config = dict(
    mlp_ratio=3,
    beta2=0.95,
    shampoo_beta=0.95,
    lr_schedule='wsd_sqrt',
)
Rows from block 8 of a small image classifier, named by matrix and row number. Rows with one number belong to one neuron. Each number is 128 + 32 x the weight over its row's rms, rounded and kept within 0 to 255. All counts start at 0. Numbers have three digits each.
After each neuron's rows are labels from the 100 images, of 14976, where the neuron reaches its highest value: "top examples" is what is common among them; "colour at peak" is the nearest of a few named colours to the mean colour under the peak. Only what is clearly more common there than usual is listed. The data: capsule endoscopy frames (Kvasir-Capsule). In brackets: how many of the 100.
# fc1: MLP up (model.blocks.8.mlp.fc1.weight, 576x192), inputs 0-191
# fc2: MLP down (model.blocks.8.mlp.fc2.weight, 192x576, transposed), outputs 0-191

fc1.109:116105129178119126113126158159189148096089146045131159094148141139133167125124125138179085121121182131121106172156096130136159130108122102098166137178155113034141127089129137111094104143102128168114112137131105106075098173061128099065139177131125082123192099172146149087141101078158142116112153162144115155088116129119124099114116145137128182189118171124139090081157144047111149139134086158088146084118074140103128097131155083129071135148175182056134085114182119149151080147130085143120159115150123109206090178086098053084137104160114104077142132129157155147180084144152162107
fc2.109:107044096125100121159144160132170122112150114161153126117137094078088094180157156138147101131092196208152086133150144139095122097135107163112136150139154135152067171143110090155127083097154160073153134107142147035136146132151117099100155130122106123155143120201131163096116117132214130109120159149115087075171123157135118149176128098066101079095134140162103184094105142235108086181123080079134115129119158162122036136142149110090099164166119092093153105164112113128089154110171092122140162160135106174150089132144107104137126163181097122110097082104143098154108104126168102156
top examples: finding: pylorus (36)
colour at peak: grey (30)

fc1.285:137190121146112086096113174129101092109149126158112168121118088093141174137215177069092179161096136118131188126126142141138128107091157154096146155149154205150114113051212149151098106074131123080114157115132156103188157141091105120159166101143164102104087141146149144145156133146105134097094150205068077182099079122168146104117179086162108073117103096154093159172135153105123156107120121106153091139063130152132139128116123097066120128159084156107135144143131136112153108158066179190133162083154137106134148129067081118117143079151147124099169100147086133171122102187137140100
fc2.285:176121148113092170155195137121105124097070093116090109098109128068085102081180138138119127128150128129138186131176126118176138127151142152124203103087140146091158124072107179086082092164116095124186148095139147097145143156152112190127086171137180121077123139208103096148122159090098144069099146191136135096120071085115156122097132129126151074101111128076148164096116136158117141170169140115160162057141110172107157163147115114101103159158082148151099092103076155130190089088116102139130164160105109143113139134140185209178142093133131131107074133176146063109097109151136095124
top examples: finding: erosion (49); finding: foreign body (42)
colour at peak: yellow (33)

fc1.298:053071149098172174127157106157173026149142178125184098114134153137122148138153181116121130152167143117072079145096174120106115120123106123130081147132157129112193110103096127104100193105132120130115128107144163118142145147068116088157127143049177135155109093133124163130078151128145091114159153097192109162107164129160124094131167075120108106133164126099153060085115127153151137156125120079094126151094177126123121093064128070073139169112122162117132117106123102157157168115117045199163153162157094171129103045122123115163129122127111120134192179172127135140149074140156141084
fc2.298:153117126151077120085150147127126176111094137072127149150101134132146025156147158155127136146114127130152154172120139102193136188122136192105093155160134142113091126145114095164114137109129107114164120109116168136094156143131109099082122144176092142108128171150071117159132081139045162166140127179114137000148164086187132115125149115177080134085164081103161142158129161073088032159090107078166140115143124147135129138052090129168112148111132135172114099148122114175142110120097111114228135147150175144130125142144151078147154155130094158127144095124132136139117142143158154119
top examples: finding: ileocecal valve (96)
colour at peak: pink (32)

fc1.220:157110123178138132112142168104147094106113217074072150121118138159132135135124136123132165052162111101075114183145113191103116157130148148140055131139192137085110154192120154145070114102150119125112078108142144117106098110072152210145109145178124139109087132121122159136092111147126130095102101107097099135145115141119100148054123159124110154154148118137102132137105068096170170158132163159151139107064117083140137124118124136120127138166163130175115096132181137191135103083115078205077089139103127120105089087133108160091102157158157079119036080131178059111114148089173155080
fc2.220:079175146155152116171141100137151082133135159101128099090139107091152097129107163158113111147070100139166145137102113130180106142159155140056079135140162125125052153118166105175099214103080091091116172129110088152154111183156130141129077115096069134155107161128150140127116144132093255133115100144068142068132094132157148148122124164186168116187168150139199162132137086144111105123114075132145139159099138080144095114102146124154144142081114109108130180092153147084095081117101178073162129127129115130120149100156173153119159160106100113100168122076090112140100095167157088176
top examples: finding: blood fresh (50); finding: lymphangiectasia (48)
colour at peak: black (25)

fc1.468:081161175107113124171167129155127156091125110126146110131089120147112180170164161089170140102142145093121040123147103172126106210156093085172125160068076145159125128135111147132149129126149144158124111119108170192088111113111115144152186141142133131144139106121111156118092065188143132141176178113141124155097187107106169061096166120134124106108147167107158075076170100126183142116156092135132093160103071152175178121088084162068153136139131105077120117069123117091128134126167132187153161157104133143103084051145139136129095070190102114170086156099192087084132152123126162142
fc2.468:129184099154101181156150132140166161134066123090131115122085179086095131125157183125075137110148140147132157110099091123209176160114099173085155131172117116135126152149170097142148126137113179146125105053118117172108139144152078141153102112140103127157148128054139134137094117155095223149111118123152161002094119071147128149140117106173155100119132132177147080080168111140128062155069198102184179167131179109118117136108116139137104127076102179096120135108139118156113095125117179112127148143121157181138130090175127090070072114129100136133138180149152164114140151141100115108
top examples: finding: blood fresh (78)
colour at peak: pink (31)

fc1.503:132120149080163115151114074166119112196141133139134146113147091195089142173110192143127191151136070116123091122177090135066118137022130132154138096127131122081162109126134064114152089121140100134101134070107148208196135074153207117105134145186116146054120166106097126150139146148117121114115134096097142173101159138162169164150099123194095103126115117136130187126079116190113121113133124152099099099149183107150111101129117087093117125081074131146168126204149097110120152138150142117105144156138110086109153141128141123097125086146149093135083143141149112055211173104144114120
fc2.503:113089145139152100120120112113146176116118126135171088135151116170132127107095169102136180146152132150162094159123194164128158110128142175101116121112123131156140137081104098178159124110119135132120084088131082136175107115111091143135061132138113116143141127082164146045120109204164137147181186078113112255174143093130137121153081163214108170140112154154151115078138134112084143099107140180136105118153131129108139129061151165121136145083108115105132156123125143093088154146146145094124139150136089104099117142185169169112122102102154170156114159131122138085170127185153091112
top examples: finding: erosion (28)
colour at peak: grey (47); orange (35)

fc1.18:148115179127110198137162162125109142178089152195112093138144097112138132159178153149129207128155125069136153170092111137190151128182134115179129119084092138148103083152129073084180120149149182149106074112113102138151132149094156064138104151114109143143153151139166127174121100108130081148089089096186166163126156093139171068128127130161122110130162108129148100146193139121172160139106112120123093155123080168079101068092108155103167102112113096158161082149100122129126142133169162124089099107134174142125122121154101172207104131112091216111079185151078135151087121163202153128
fc2.18:164132139082129103089134115137060133121107090139193103111068072058063083132145147115161156205112178147101107083080153093109168132128139110107103164139116096144129095111123101099118179120119140164122123114099130158089113171147142111086105201082128109089078150133154136161078063166152214139145124097141123000100114130138145074108148087091115124113162102140133061096123127139105106151133145159064154129065167123172093167106121149094132114120117082144134136135085154133128153109109168149101138143115106162077101160125163103107135059149125165120132111178126090117077098142121119157
top examples: finding: ileocecal valve (100)
colour at peak: orange (31)

fc1.191:098205157111116133198092147119172089093170076138131100131065149141183117122124058110152114103155115128112145123106178160163157115113094127166162177161169135149135136060119157156124087099187203143093128161130185117158131159120103098124094102142154111160120136141149086124133107088138130157068151118125176173162133173042142183096192155088123126095158075175098134117115100103157192122115074132174155088085145138133132135169110107150142123130143103159062112128086110110161104093084185163181103111168098158104090117134179073148128154104152113113063118157141142161167088115117116131
fc2.191:156139175129120077148153119174125068150109126090069115070137094139077191187145101112110108130135101185098151135145158139139189096119145120057151057132172165143134164107159142121129116156130136113121128088084138161154182125113133137147086114127116139115108145053112088141162158103107254134150119131125181165145075148117093113080121143087127090140120107137182169142084076136088218134101156142143142222095130185127110154207128145134145160130075096125137121156056105124155147109166136101151124146152101107058132096132105116151122129073136127148156110119115113134132087114153116101
top examples: finding: foreign body (100)
colour at peak: yellow (41)

fc1.509:065135143059098169061115122100088133142174185152138119181171121123152132206159168182129191105080093125109129123058124146181138149147133083147136135091079145129143090128100140165175165149137121116124065091110118135119104162062105085089095150145115137183145123153168188105114137096123136073118104101208094166082150117137128132113146163145151156091164100140189072072143074103151131116159109099116136137118099170111135107092116142088091105058166113132131116157104116208144171178116130176105115144146113111133134122135070131140091153136073124113111117143146133128121114214160156163
fc2.509:179164106078150098129157169144078189127119110097066130155084121019112089094192096170144169112136132125144127086119154142102151155148151133133129141182131163128141188124114112150122156177114135146072127145143151130139135138098097095089140127091162088076080173228135101138066109161155217135109176098140103035111100099155154072137156101132122131118149097145118047121115088160134078141150085154154117164102133110153165118137076134137123137119110101140097095134106079132152116129124140156100131161136165161058108144153162106115167102168130152111128132184160079136099085172119156135
top examples: finding: ileocecal valve (90)
colour at peak: black (43)

fc1.106:108099160144120115177125119131141105096163146114088088080074108100100148130231157149145095108098153127106108097148154185164097124145113162112131142169215200135145155115117141153122143124159167163125146188103103068114131076056128177109120111129113133141117064138112062126138124104143092064106106113122140159157100120131165166088148120114159073106095169160103102130185116113119081094119114104108170147141104107157093071090080134063080127137130099104112104136206164153143068143138166164080120026165142102126107138087157109095114101133129129115149087149169107162097090165145152156
fc2.106:155108153069106121088189157093172097148066105130105108082144144093132186085145156137114091082175157140196130132132088124121115092134165135070125146140164144156095105102141119119124090119172134145164111153139074112192157182120113145123057143102096160132135147124127137095107089124157094058091099164083108211142095178112119150108156125168084191174140171137169189109111180121103169139144101122167170095088188142096104134130111119113120158103119123133121126103066116104162125124138097117078084079084128176099160133183151127061117142085064122179119144090123074135143098122178128090
top examples: finding: foreign body (46); finding: pylorus (40)
colour at peak: yellow (40)

fc1.488:172106133106091126112103099174168148145058072114157155135143098168133161174089203115149139149148127140165104108181070138091102156063117149138105135043072097059132098134135078128100118128174110131116095077127082142142119064113193098095112149171167160128135161089144107096094100138160123120150144128161149158158103150115156148135097135147128168140120121139151162095105106135070129148127104124152087144136178091131178132106085150137054103102156141150112178178089114116104172130103077090102143151090073124103092085118091099120178099134081180174074184133124124115203138110091084088
fc2.488:109050074123112153140095127121185150143141090130090113125180133178061144147081100164132106137134124169097104177119153095107155121133185119082110078132127160110132173130141095206135084141093081194132130141163085149129162138109111191083164121162048100103148120179123165044130142128170088105164198112157105142125085122126129131150119112119122096109097142159145146140142120040135173145054159121170126144107093091092145117108137117143109135128191141080108154105154096133115154200190099112140166136067132177104129098166098120086107097103146159144119180125125125093165083169146117145
top examples: finding: pylorus (97)
colour at peak: grey (30)

fc1.168:180115098176147098175164092092156163130128131087117125093101153147096120098116105114119119152127129169119116149147118190114169180145098126105130188139090166126130151168125166119193080082119115195116083053119120130092125110112138138075127126132132101176056087133133162125046153167155101109155142085157130178171157134149132100143143108139137186114103217190168077088159111054149112153102099155150149177152121068144123125196157114147111134131100088122109146086173092116116172098132165105082161148127163126182092109127111045143108081174159119115143093148162111088093128103171128125
fc2.168:105115110188082136143188139095172114098165133153139128146098194141094191147188159151152142129123175167140141137168103101107168148183137105116094181137149090100126178129184127173065110166099147125148139119151107143107151095168105140116169073168120167131164096083112170087072140121125142095165171131141102080161112109136132151148118124180104132096123117112094148125094101090133112179116121087173206117141140091092111138094178177164112104116115128068068135075152118142106075084199119153104234165116165182140116115150137103143105143153108075099099162131204097134131112137141100110
top examples: finding: blood fresh (79)
colour at peak: orange (45)

fc1.439:169124129121117134170120107152158164162097109151164209145116129157108138183107183119179117179142150151140108080135098184079131158067132118127108149056102117078127166101130110170088115126141086130134115097129073127114121074090154145094078160167125133104088165062131075114101145113139117110167151128130165165133128166104179139079083156173117097089088132103155202139127104123068125151198140131139106140102187113082142127096086135123088094111143103151138114165069128153075140147136086123097164124086096140139089095130116155165172102112092161158102197183118050106208119108130103088
fc2.439:111132068120106142170098142111160137185095115141091128140160137137057158111111139171125057116124121143125134150126176134118173135106153107115145130129106159107095161124144112186108110132089104215103114108193092116155161148118113203100129143137064132176144112070131152049130159124151178088157221132137121151108121155146141152165100109133124067183137164206144159125150086069128127160081189112196128139132087056146135104075127104110140136152131105119117147119137123132138150143178101150184168172075147172099166115177111089113075083111117183140115169138124117072123126163152104093
top examples: finding: pylorus (83)
colour at peak: pink (35); grey (34)

fc1.263:063120133126101121141157187179122139125096111114143124064092146125094132164176185109180121151132142141114079150126096164152061209133056123160108181109102157115130103148115151152153154134168170146112084147125126128098099151143151137135138160087164127178094111121148102139072072183130099136220134105084133156150156112101177087153172134195119106162179140138159095098143140128144153139135102120155104128095086174092172090079073134071156173138099106116151091085115087126112114103137102167193161170090071156126095064146139092151094091136069140169114142127186113128131143091146139169
fc2.263:100111090115086126151160121143153144117076115076111123118087183081119058087145176098128144086108144085150139096117131113167128153134108129104114109175140129170114143159164094168130114109142152145147133046123125113099131170129087106147125124137081123096145143042153155091104097130108181120104108125162125000122089130136132152135129114167130125142135138158172087099120148093122065157138177100167180152141197137121107115085114151109113135050094153126180109086133131170129099103158159124165152124127151142143117110155140048084085116152094096113098133114116165117159116135105149133
top examples: finding: ileocecal valve (99)
colour at peak: orange (54)

fc1.39:148105136132160134094131145097128122119135092157174057143127167165141118124153140070095167122120219147152121119103149114164128138156122118117120109077093150184124100146134123071126155106152084164136145075145141191153125110101163099185183181097182110140111142148154130199075083123164091144105128090167127178118198087178095099154176093047080104169148174099118090104126141096120101148120119095095112152154154097143077102127126098094164079134112105159082172162104158049196146161101147098127185159100104079112106084104144098169101110138155146123100171139069144122142150113163145136
fc2.39:143096151177079126067172131116072169107175114106150140054111115083129094123094181168177163175110139210101150195102107107168204161159108105111143138128151110069166078131113138147088098084095150114082105116118072115107126176122148122111115116091097203127147134095121144131162120152108193157140155104153160000156122132125112158099126113135110120084144104118141131118148158150154110124091152140113168061119135132169094147113080144164122145110153135122122119118124129156064168092114129071100112093137180186130096131153161055140101108143108136113098153085166118109129118144129074147
top examples: finding: ileocecal valve (100)
colour at peak: black (87)

fc1.467:100095164101145080113208085104129108124119143108085136137111120109087081136142113138098097123142150152139143114213114143160135047083069146126139109135076126144140110077117147138097118119153188083085107103135154109203159090107165141078127065107157055127090096095154083109111158152118122107162092131104079170156081127148098178113080125106105152070100088085140113104106073147075144147131080081139177115123108136157110092130162200154086035090141100096104137167115077058144126165166100148097128142157117115112123113164082144110172137165090132113147142079147100128137127105104140096
fc2.467:168084148102132108152156105094142138149119061056123105112090129157117093152199108123131132154126124126203145110167120074124192134099132135115153103123145170085130146136100146128076114154128096073091131164088156145197152118100156072127133097127138135131091108255118127095137136168148236152086091105077177027092131157121118166117142136139111151133083124107124143109202083120051168149133185120140158136164133160120094104102152060160125140166138118143129127108126122126162129098141151123134192134151109162120128111118149144110151060127121088138123101128158094140147141108128135068
top examples: finding: foreign body (69); finding: pylorus (28)
colour at peak: orange (46)

fc1.10:133131172106110081110126107107140120152115125148109110111153149168139122148119104147097150109111151056161115136138127111154155132146142133133119140084164138088187203095126124109105087163144140162095139137134089103168164088086190160130167101107115175160120089109134010121095055102163116127080132160090124185119124145062141097093110198187102124081148104128097164143119159129151186137198104176138127108081156153101155114134062113144112135112186144137111101184061150159127110147184092150101122126122072129101146088134102120149174075111136095117069156080127121187210142126159113109
fc2.10:136120124157150121144164124101197098165144139079145117072137179130059170118169132161123128113160121169134093152133164154126225048131129137143105141131129136086067176134161102196130130172115143121124077086121115140187160141053150123159121119135124128133103115163173125141102161155100130100134112075093135229132059115110109156147169187106138152097100168162154138092100117143116122123145182125113151148105147139086080068108239122135102116127146095083160094143158144143130093098171161119165156175124166123071162153086095101127159131148109122096107121082152151138136109144095138063
top examples: finding: foreign body (82)
colour at peak: yellow (41)

fc1.372:152095134121181154178093110076101113115127160100176110117157186166157094116121138150104130108107122130160109181159129174081099129100138148106113167147174134154056110235119125109068132120113120201142147175129128131111030152148110116110067126153099160122185113158141110132070139144154096137123104147128093158129126115140080053082118160149197110121074126186156129118166079091090163091118178167175150130079116124129123150149140094132147170160158136140082114093146139117135161113074075146112075125139132119089076074115181110134132150103128163166076142088177108082157093151130143156
fc2.372:084166063191144115143080080139138202142080173104139112137142125142122147137116155148101054111086077120134163152083070205180064096121128139117115109138127129115156159156158127126095113103131111085101131115071102172157104176095173106127079131141146116121141165126084181119138176088119253155114111068097114038135155118148103118063115110179092107145150174128184110138123171170135143133089100107173155085121141098147112157172110154171132126115159162103093154122122166120080079121122101118139125141114090154152125074137158142150074139176136111097151140117125163107158101153154143114
top examples: finding: lymphangiectasia (100)
colour at peak: orange (34)

fc1.40:180120108184155177146064109100138102087128158093148132145128183140157132113116167133069164127116087114167090130124173132080118102161160133143109155146187118104070103164143104107101093066131149122176121174180125108111000126088081164122115094161108158107135118138122128151092088164137102077081140144124151152151131105112047120119114174169182090143120127090103054144135114109096131137090167133177117125115139122138099103103099110094119108136153127139084099127126133164068118120090072173093058143094152179062144096175137149115143168115147128187111143095179130165116134131159100070
fc2.40:133163093154128119137116076141172152126106167102140142060145210174187094143146144106115138119163112080154172185097084161175075087105158142120084126106079111060127162177145092125120194120113109123107138168095096141139102178119146125139120119132084129137148144123130152177154167096111252156087109069133123031130115091100138132116126105130149134177145172146149109100184143186125105124078102142101144121089178086148123161116138120196090163112139164111121150155167123094077088132073090156198130137102107117129142072127118151098103153126095146101138116076092116138137109139136087153
top examples: finding: lymphangiectasia (90)
colour at peak: orange (43)

fc1.107:076131116124135052150121128146092086095151160126143156141118200142098074141177134137132102123133182107164121087152128146147097165135170120157176163127091119067135203091169189122094116163165120166158102115088152150064133116119141137123135135148052135166100074145171084090167152099140173130121132144136102191046124146073134124060028178150108099113136183130147103097118079090065119107093108156121121155090069134197131087135120122144119134123134107100144116077095085129115113121179159154135168099163178149099120115148123166110112110100119132101104161106169114133161146133092181157
fc2.107:058076118150142132178143135127136157136104163085130086083138147081131144121115140117145133128103186107105134168190157187203195096136118125069202142195151145130094178164134113127143108160153206137112098074086093092161118094072108142105117143116097127159157054111130130075108105117163173148115139124124171190121091108139102139168115077112150076106130178193163138148133067156132104223127133067132172157115139086122166125141163154104134125116131083066140118157124078103105100143112095148135153123150105148087125112153154104123088163159069121094175140110164149155155130153107139145
top examples: finding: blood fresh (53); finding: foreign body (40)
colour at peak: pink (33); grey (25)

fc1.64:123147130105133084104184117060056136114075086111160132100160066223102177119160154167082147120128124168106151159121115148141099133155039140101124134093114095097154096128072140094121145105168065110128075118134137139105130140197128097067123147153126163134120128135123111107123072179117100130101192129152100153093171136113074098161121125148115142143096117120149084135086139114070151058117141147192184127140170147078136137164091107122154158065117082108050132158140114094146113103084138104092107100159113133120112132110092138179093123169147088160143141101098151138118114107208066156
fc2.64:148106145078132118135108099109206106103178156113099150142111172101160086092147147156153148157140075140137173091127158062152131157167108122079137134079087084125119145169138144175084125176119124155081102138144160100123117119068109176107125161118134134184060150255105171089098100167160152106120091138130141177106185123112097112134114111123091128118189087143151142131143138084099034182111125123151132154106167088166109114078165151095101168123100155176153107156119157151091140147131154088142127139178174149097135152099097110126147196128148128129161163147168156163134125194081132120
top examples: finding: ileocecal valve (77)
colour at peak: orange (40)

fc1.261:148134132170127176138145132116138138066153174159197169134103146059125126129133069141144142172156174145140061123135117164081097115115136141155052120157160110137156094190173102165131131121110079117140052106180178118096061087110074109098105110186138136100103124139140092221071120137137155117078109171163118162153159069134115173112123121137135128143090087088115137104149169139170166146152173108114074133131138146143133132205102091103138129144096126120110121083155085141104147117163129193099113163125134116156148120100163118115173120070136095143075102084194098094089060128165135125
fc2.261:149123134107154141121174116121152140109127125105125124124145186057098065143081136107113141131131156121161145107169181134195136099134143194076053080145110140137064141145110149166126187091143136114095099135114078120161091103110155125110094120076132138134125146115099108173091090142148168118173132091082178255163110123102119089101144157118117080131087139153164140098144079114157104135130151125105139152176123158095122176104148167161101141146159151139104142168108147139106133079120135109114069126100130103063137034125105169127177117121112103149121110111120130164078107164141101108
top examples: finding: lymphangiectasia (55)
colour at peak: orange (33)

fc1.295:135090160120108187144162154107139115156099111196141069086121118121138150144192146127148182124144116090137093155084118122187165128161141140188087160081091152133075083166094091082161136167132181138121100103123099108133125141068134072151141128120121125129127137151136120139112098132134110121107142100196173158083142122120172064114122127149111111165186100175134129105159135131146168112122087115121080183138078147093112064044094130100194130081155111172151149127104120126136109173182158141077100148104127118141120094149142117186112139123057221104090189174106159131085139137204154114
fc2.295:104117147082097117075171133134045146137090095113164114073108071063081060151110145091152164192143173162125142105078132065119172142158148088123151140139140105142131097133126095132074148100146134176158162114104133149085127151102143116095141164090117104077111124108127179155085100141153201132148130113151131000123124158142134089139178113101125146095164115151145079092141148123123098147113162131062171096064194123145108140100103155107141127104110076114134099137098161137123168060125181117140156143120107218121091165130162083106163098146120164119137130144117097082100125146116091139
top examples: finding: ileocecal valve (100)
colour at peak: orange (35)

fc1.455:141125147138081179146119125140110150188142135149154186152069153179142136086114101129149102153132168157094150090113142143137134095070145101159171125133148094114155116086078136124110120122148120094115089101118111170122077105136137122136112153163131156157111108090134117125128102130113108135179120078080183183037156168080173197088068109177058162089138109123164112147136118144125171128157099186129152127035134174154122118131087100104145134087152085153159134174104120140072083076187046108121148149112134100134095115153141127127125144105095210144150198199118111071146116115128141085
fc2.455:060106107134126156157135086152131110190133105102132102129140143083111113135069140141151168124093093164113128153149180147185176149134111071108101163160155127112110177099170142130168130116150101133096145115142162086130168088097148127132106150141131125085111153052105123072067177152175161175165192160157175255116136165128138066096115139080108083165149107184165125147153108071162105105124118155127102136172111131115142107103089102147091175137161172113125087131125090073134140066095053118145091176109137132124175093140161134091125111099141148133092132150126137118143096133128096183
top examples: finding: foreign body (63); finding: pylorus (36)
colour at peak: pink (27); grey (25)

fc1.492:152168102102064119123098167137184121166103136168136136173104101163101164113117135104139092149124134163114067068071122117082114115128148154152125091121102112140135162126111065097125102099153159118125128171080086099094125060169157107081144169133174155151136171147194138149080098100108120112168164117084172181146142181197169144119132150054122184192133101111152140136211146177118108111133083190183098186177132105151173134160101148088076130137145105095114144140151117137155184097104138119115112111103144112080121080164092069131151085104097114131109141110100123124155134180169068130
fc2.492:132061141090087131129121130081120131093134091157089140086124130089166124134122142128144150124112121149115095137121103116109146087182138108102155142145146156125100154064089114146152057094133123154101170161132080083123136140132151202095123181146084119140116096170121103104111124100122066115163138167154068240162097171136113122182167180151099070072127151080152136110116108101134157166102113129175115116131120067081170120131130094131059197181160169129100139136155114149119117100119125141116152084096174246163107097117113079120070127134099110130186163081144147131133145173156096127
top examples: finding: pylorus (76)
colour at peak: pink (40)

fc1.66:129142079104163125157105121149109103123137104100137128083179164102139134083124137093117154155152084114132039170092125135044132111150159152109171140148161106139116091137112145115176107128114116128108133116116155172133110130126183052111161085143133129075083128128120122150111135123092149146075147123076136174155150091229105127147154094180135154137154113107109092188094096153215152069136085138124081113157177120165098159197090115094090126101046167174133133146180117066166184117109114136131177095096122140128126178162116095112132074150148099152110103110134188054122111139119170122
fc2.66:135107100191140093044188155085096113101158169128120092089102167114118090103137111130133197149181147100188124134126144068148139138166124116144115133139122120091148160172142107173141155154095090125076104060129103137108102155131162136122118150160107122126162104088104073117106065163102123078142119110108106242096110120158160162132099135149144155129090096093097168101116093049112140137140106119096107093143089158157141129190127106128207164121186136171117151122117126148094102110128086172116098095157050127132167107130103133226161105169105165169102133111155117113167148167170117104
top examples: finding: pylorus (31)
colour at peak: grey (40)

fc1.346:104112107109098083210177153110122130185176124053115128134148129138127095115145073157154185166149181138129120141169121115070093116150087124059092176125092078113120120137136127113174103110154099133126188103132118157152110041112125160099141145124131116107134175059194097174126148095112086171102119102118111150110063122132132118112128175146105166115088064055101099139109116105106129136147060121178138139139134084132190153124094096101132100111188100137112130114117110098092107156129132130151141135131158169189109119157068103112135089168012094148095084096180146119123103137145135120
fc2.346:100149158140134133102162120138104095123151142160131073125120129160091097134169125111099160154085110107143134122129115100161135187168094160129055101074180112087098162182130166160120166116094170108107087147148108109115118081148182125096163105185105129140096067255127097098147097191100129118097117166132159069120087140169099135176100124092127142126096138126109079138145147095125075119133122046087152125143125062136105156169142087114082107184098146175112161155111081092158138102101153149102170110150141126136158189102140064147168107095142167139146128141159160190100091148146143121
top examples: finding: pylorus (44); finding: angiectasia (43)
colour at peak: grey (28)

fc1.344:148139082155087124121101110146125122088156116207106125141086152174103128097138105121136083093127163139052089131089150092130129150101149093130175158091164141115186179089141136097119118089114130087105131161093128137166164111153152156135105090119138117144043151155124148093152061104170095162088123095159153173138148169127185176106142100125121154142166084132043132130098198057127152101119167142134143109103129180141118130107119099124113119141134104153079134092075180113120088085075186236166118039168106153114197134167131139148109105114168113129118118134128132124117159171099108092
fc2.344:129161145100120141122154131138149125082112087124151126154108116099102150126131105117146072089158154131071089124152152140165158134168107144094154101131080170109128142077189127116118109108153156148178087106093108137145183132152102198136103116098143125168095123118121084108120163081098110133147104110144130255160049168135110153119173126107133129147143143120102165149112112122121148117156173108098138174096117155127153165121156127139092099119129092174082098101101140106156115104127175198095089111115137132130171111105136160148115069066130160126153139120100089167132103156158072079
top examples: finding: foreign body (70)
colour at peak: yellow (43); pink (36)

fc1.354:128137121120138130194133054146149097136120155087149151109121138179106109101089103122152149066107147188090089116194136158123117100111101100151139065140111096119134092140113108152126129135095130129112123140115133198137123072147173130105147153130131119114119171108124139097114156107138087166146118133094110164108175120114133181124035106172033109120143064082081170109112147180050158109120092127101167169119161196156151132030176100125127158102153084102130133150093081101080105157151176118126087135121162093120117110131104171113111141097116129108045180146173066115145194118129161138
fc2.354:112130158126183146062145123109139147133172134123212110107091158122111117109161142158127143185064152196147150130097198132112133119117146162129128124187110090121173114108164113123132116082151108111050098073094066070166136145127107097113096162169134140121100123074153050137119138135080159132106117119110129255147111130150129153115096117103170141132074194162172084116094115112134099127169149116152134126142155094106125100084160099133089112148130151133096127114143126082140112083122140112063167147111126098081151149161186124145168084139137173185106088163106098119123083131096110125
top examples: finding: foreign body (52)
colour at peak: orange (61)

fc1.342:109088129148153055103147086039147167195134104093134152149127098167075131162108138083112089174156099069087129145076160125118077092157179121156092162073159109209150127132186105143108124136087145098133131189167153081098145141075128093175125137101127165213064147117140113124117123111111096111176160163128125160137153135072129131157125095166099074111119110068134157141074119176090158111165144174115136131091149134135104123130198080126154159139081091107146128149086120076099161142132124183124119072108089126133123133057176114117183128143125122149144164130107105126184150130131107130
fc2.342:132096145154169161071127136150154144118145138171150167191159154103156123065141145049157100162149093156102118141156188144136124114147148117162135074118094149143122128114123128106142112120125120130110012131120116134119161172140156127149185178124120108156105118093116140147121127111144061140101164115118174255132142140110131148141134165132063187153139087154136152137080164116156118115182129157101178135107179142103124086096160120108156160159111109161133080079154141108114186089129063146138112173138109140116118132173133084180126173171106142110121141099162188112121120077104119091
top examples: finding: lymphangiectasia (41)
colour at peak: orange (38)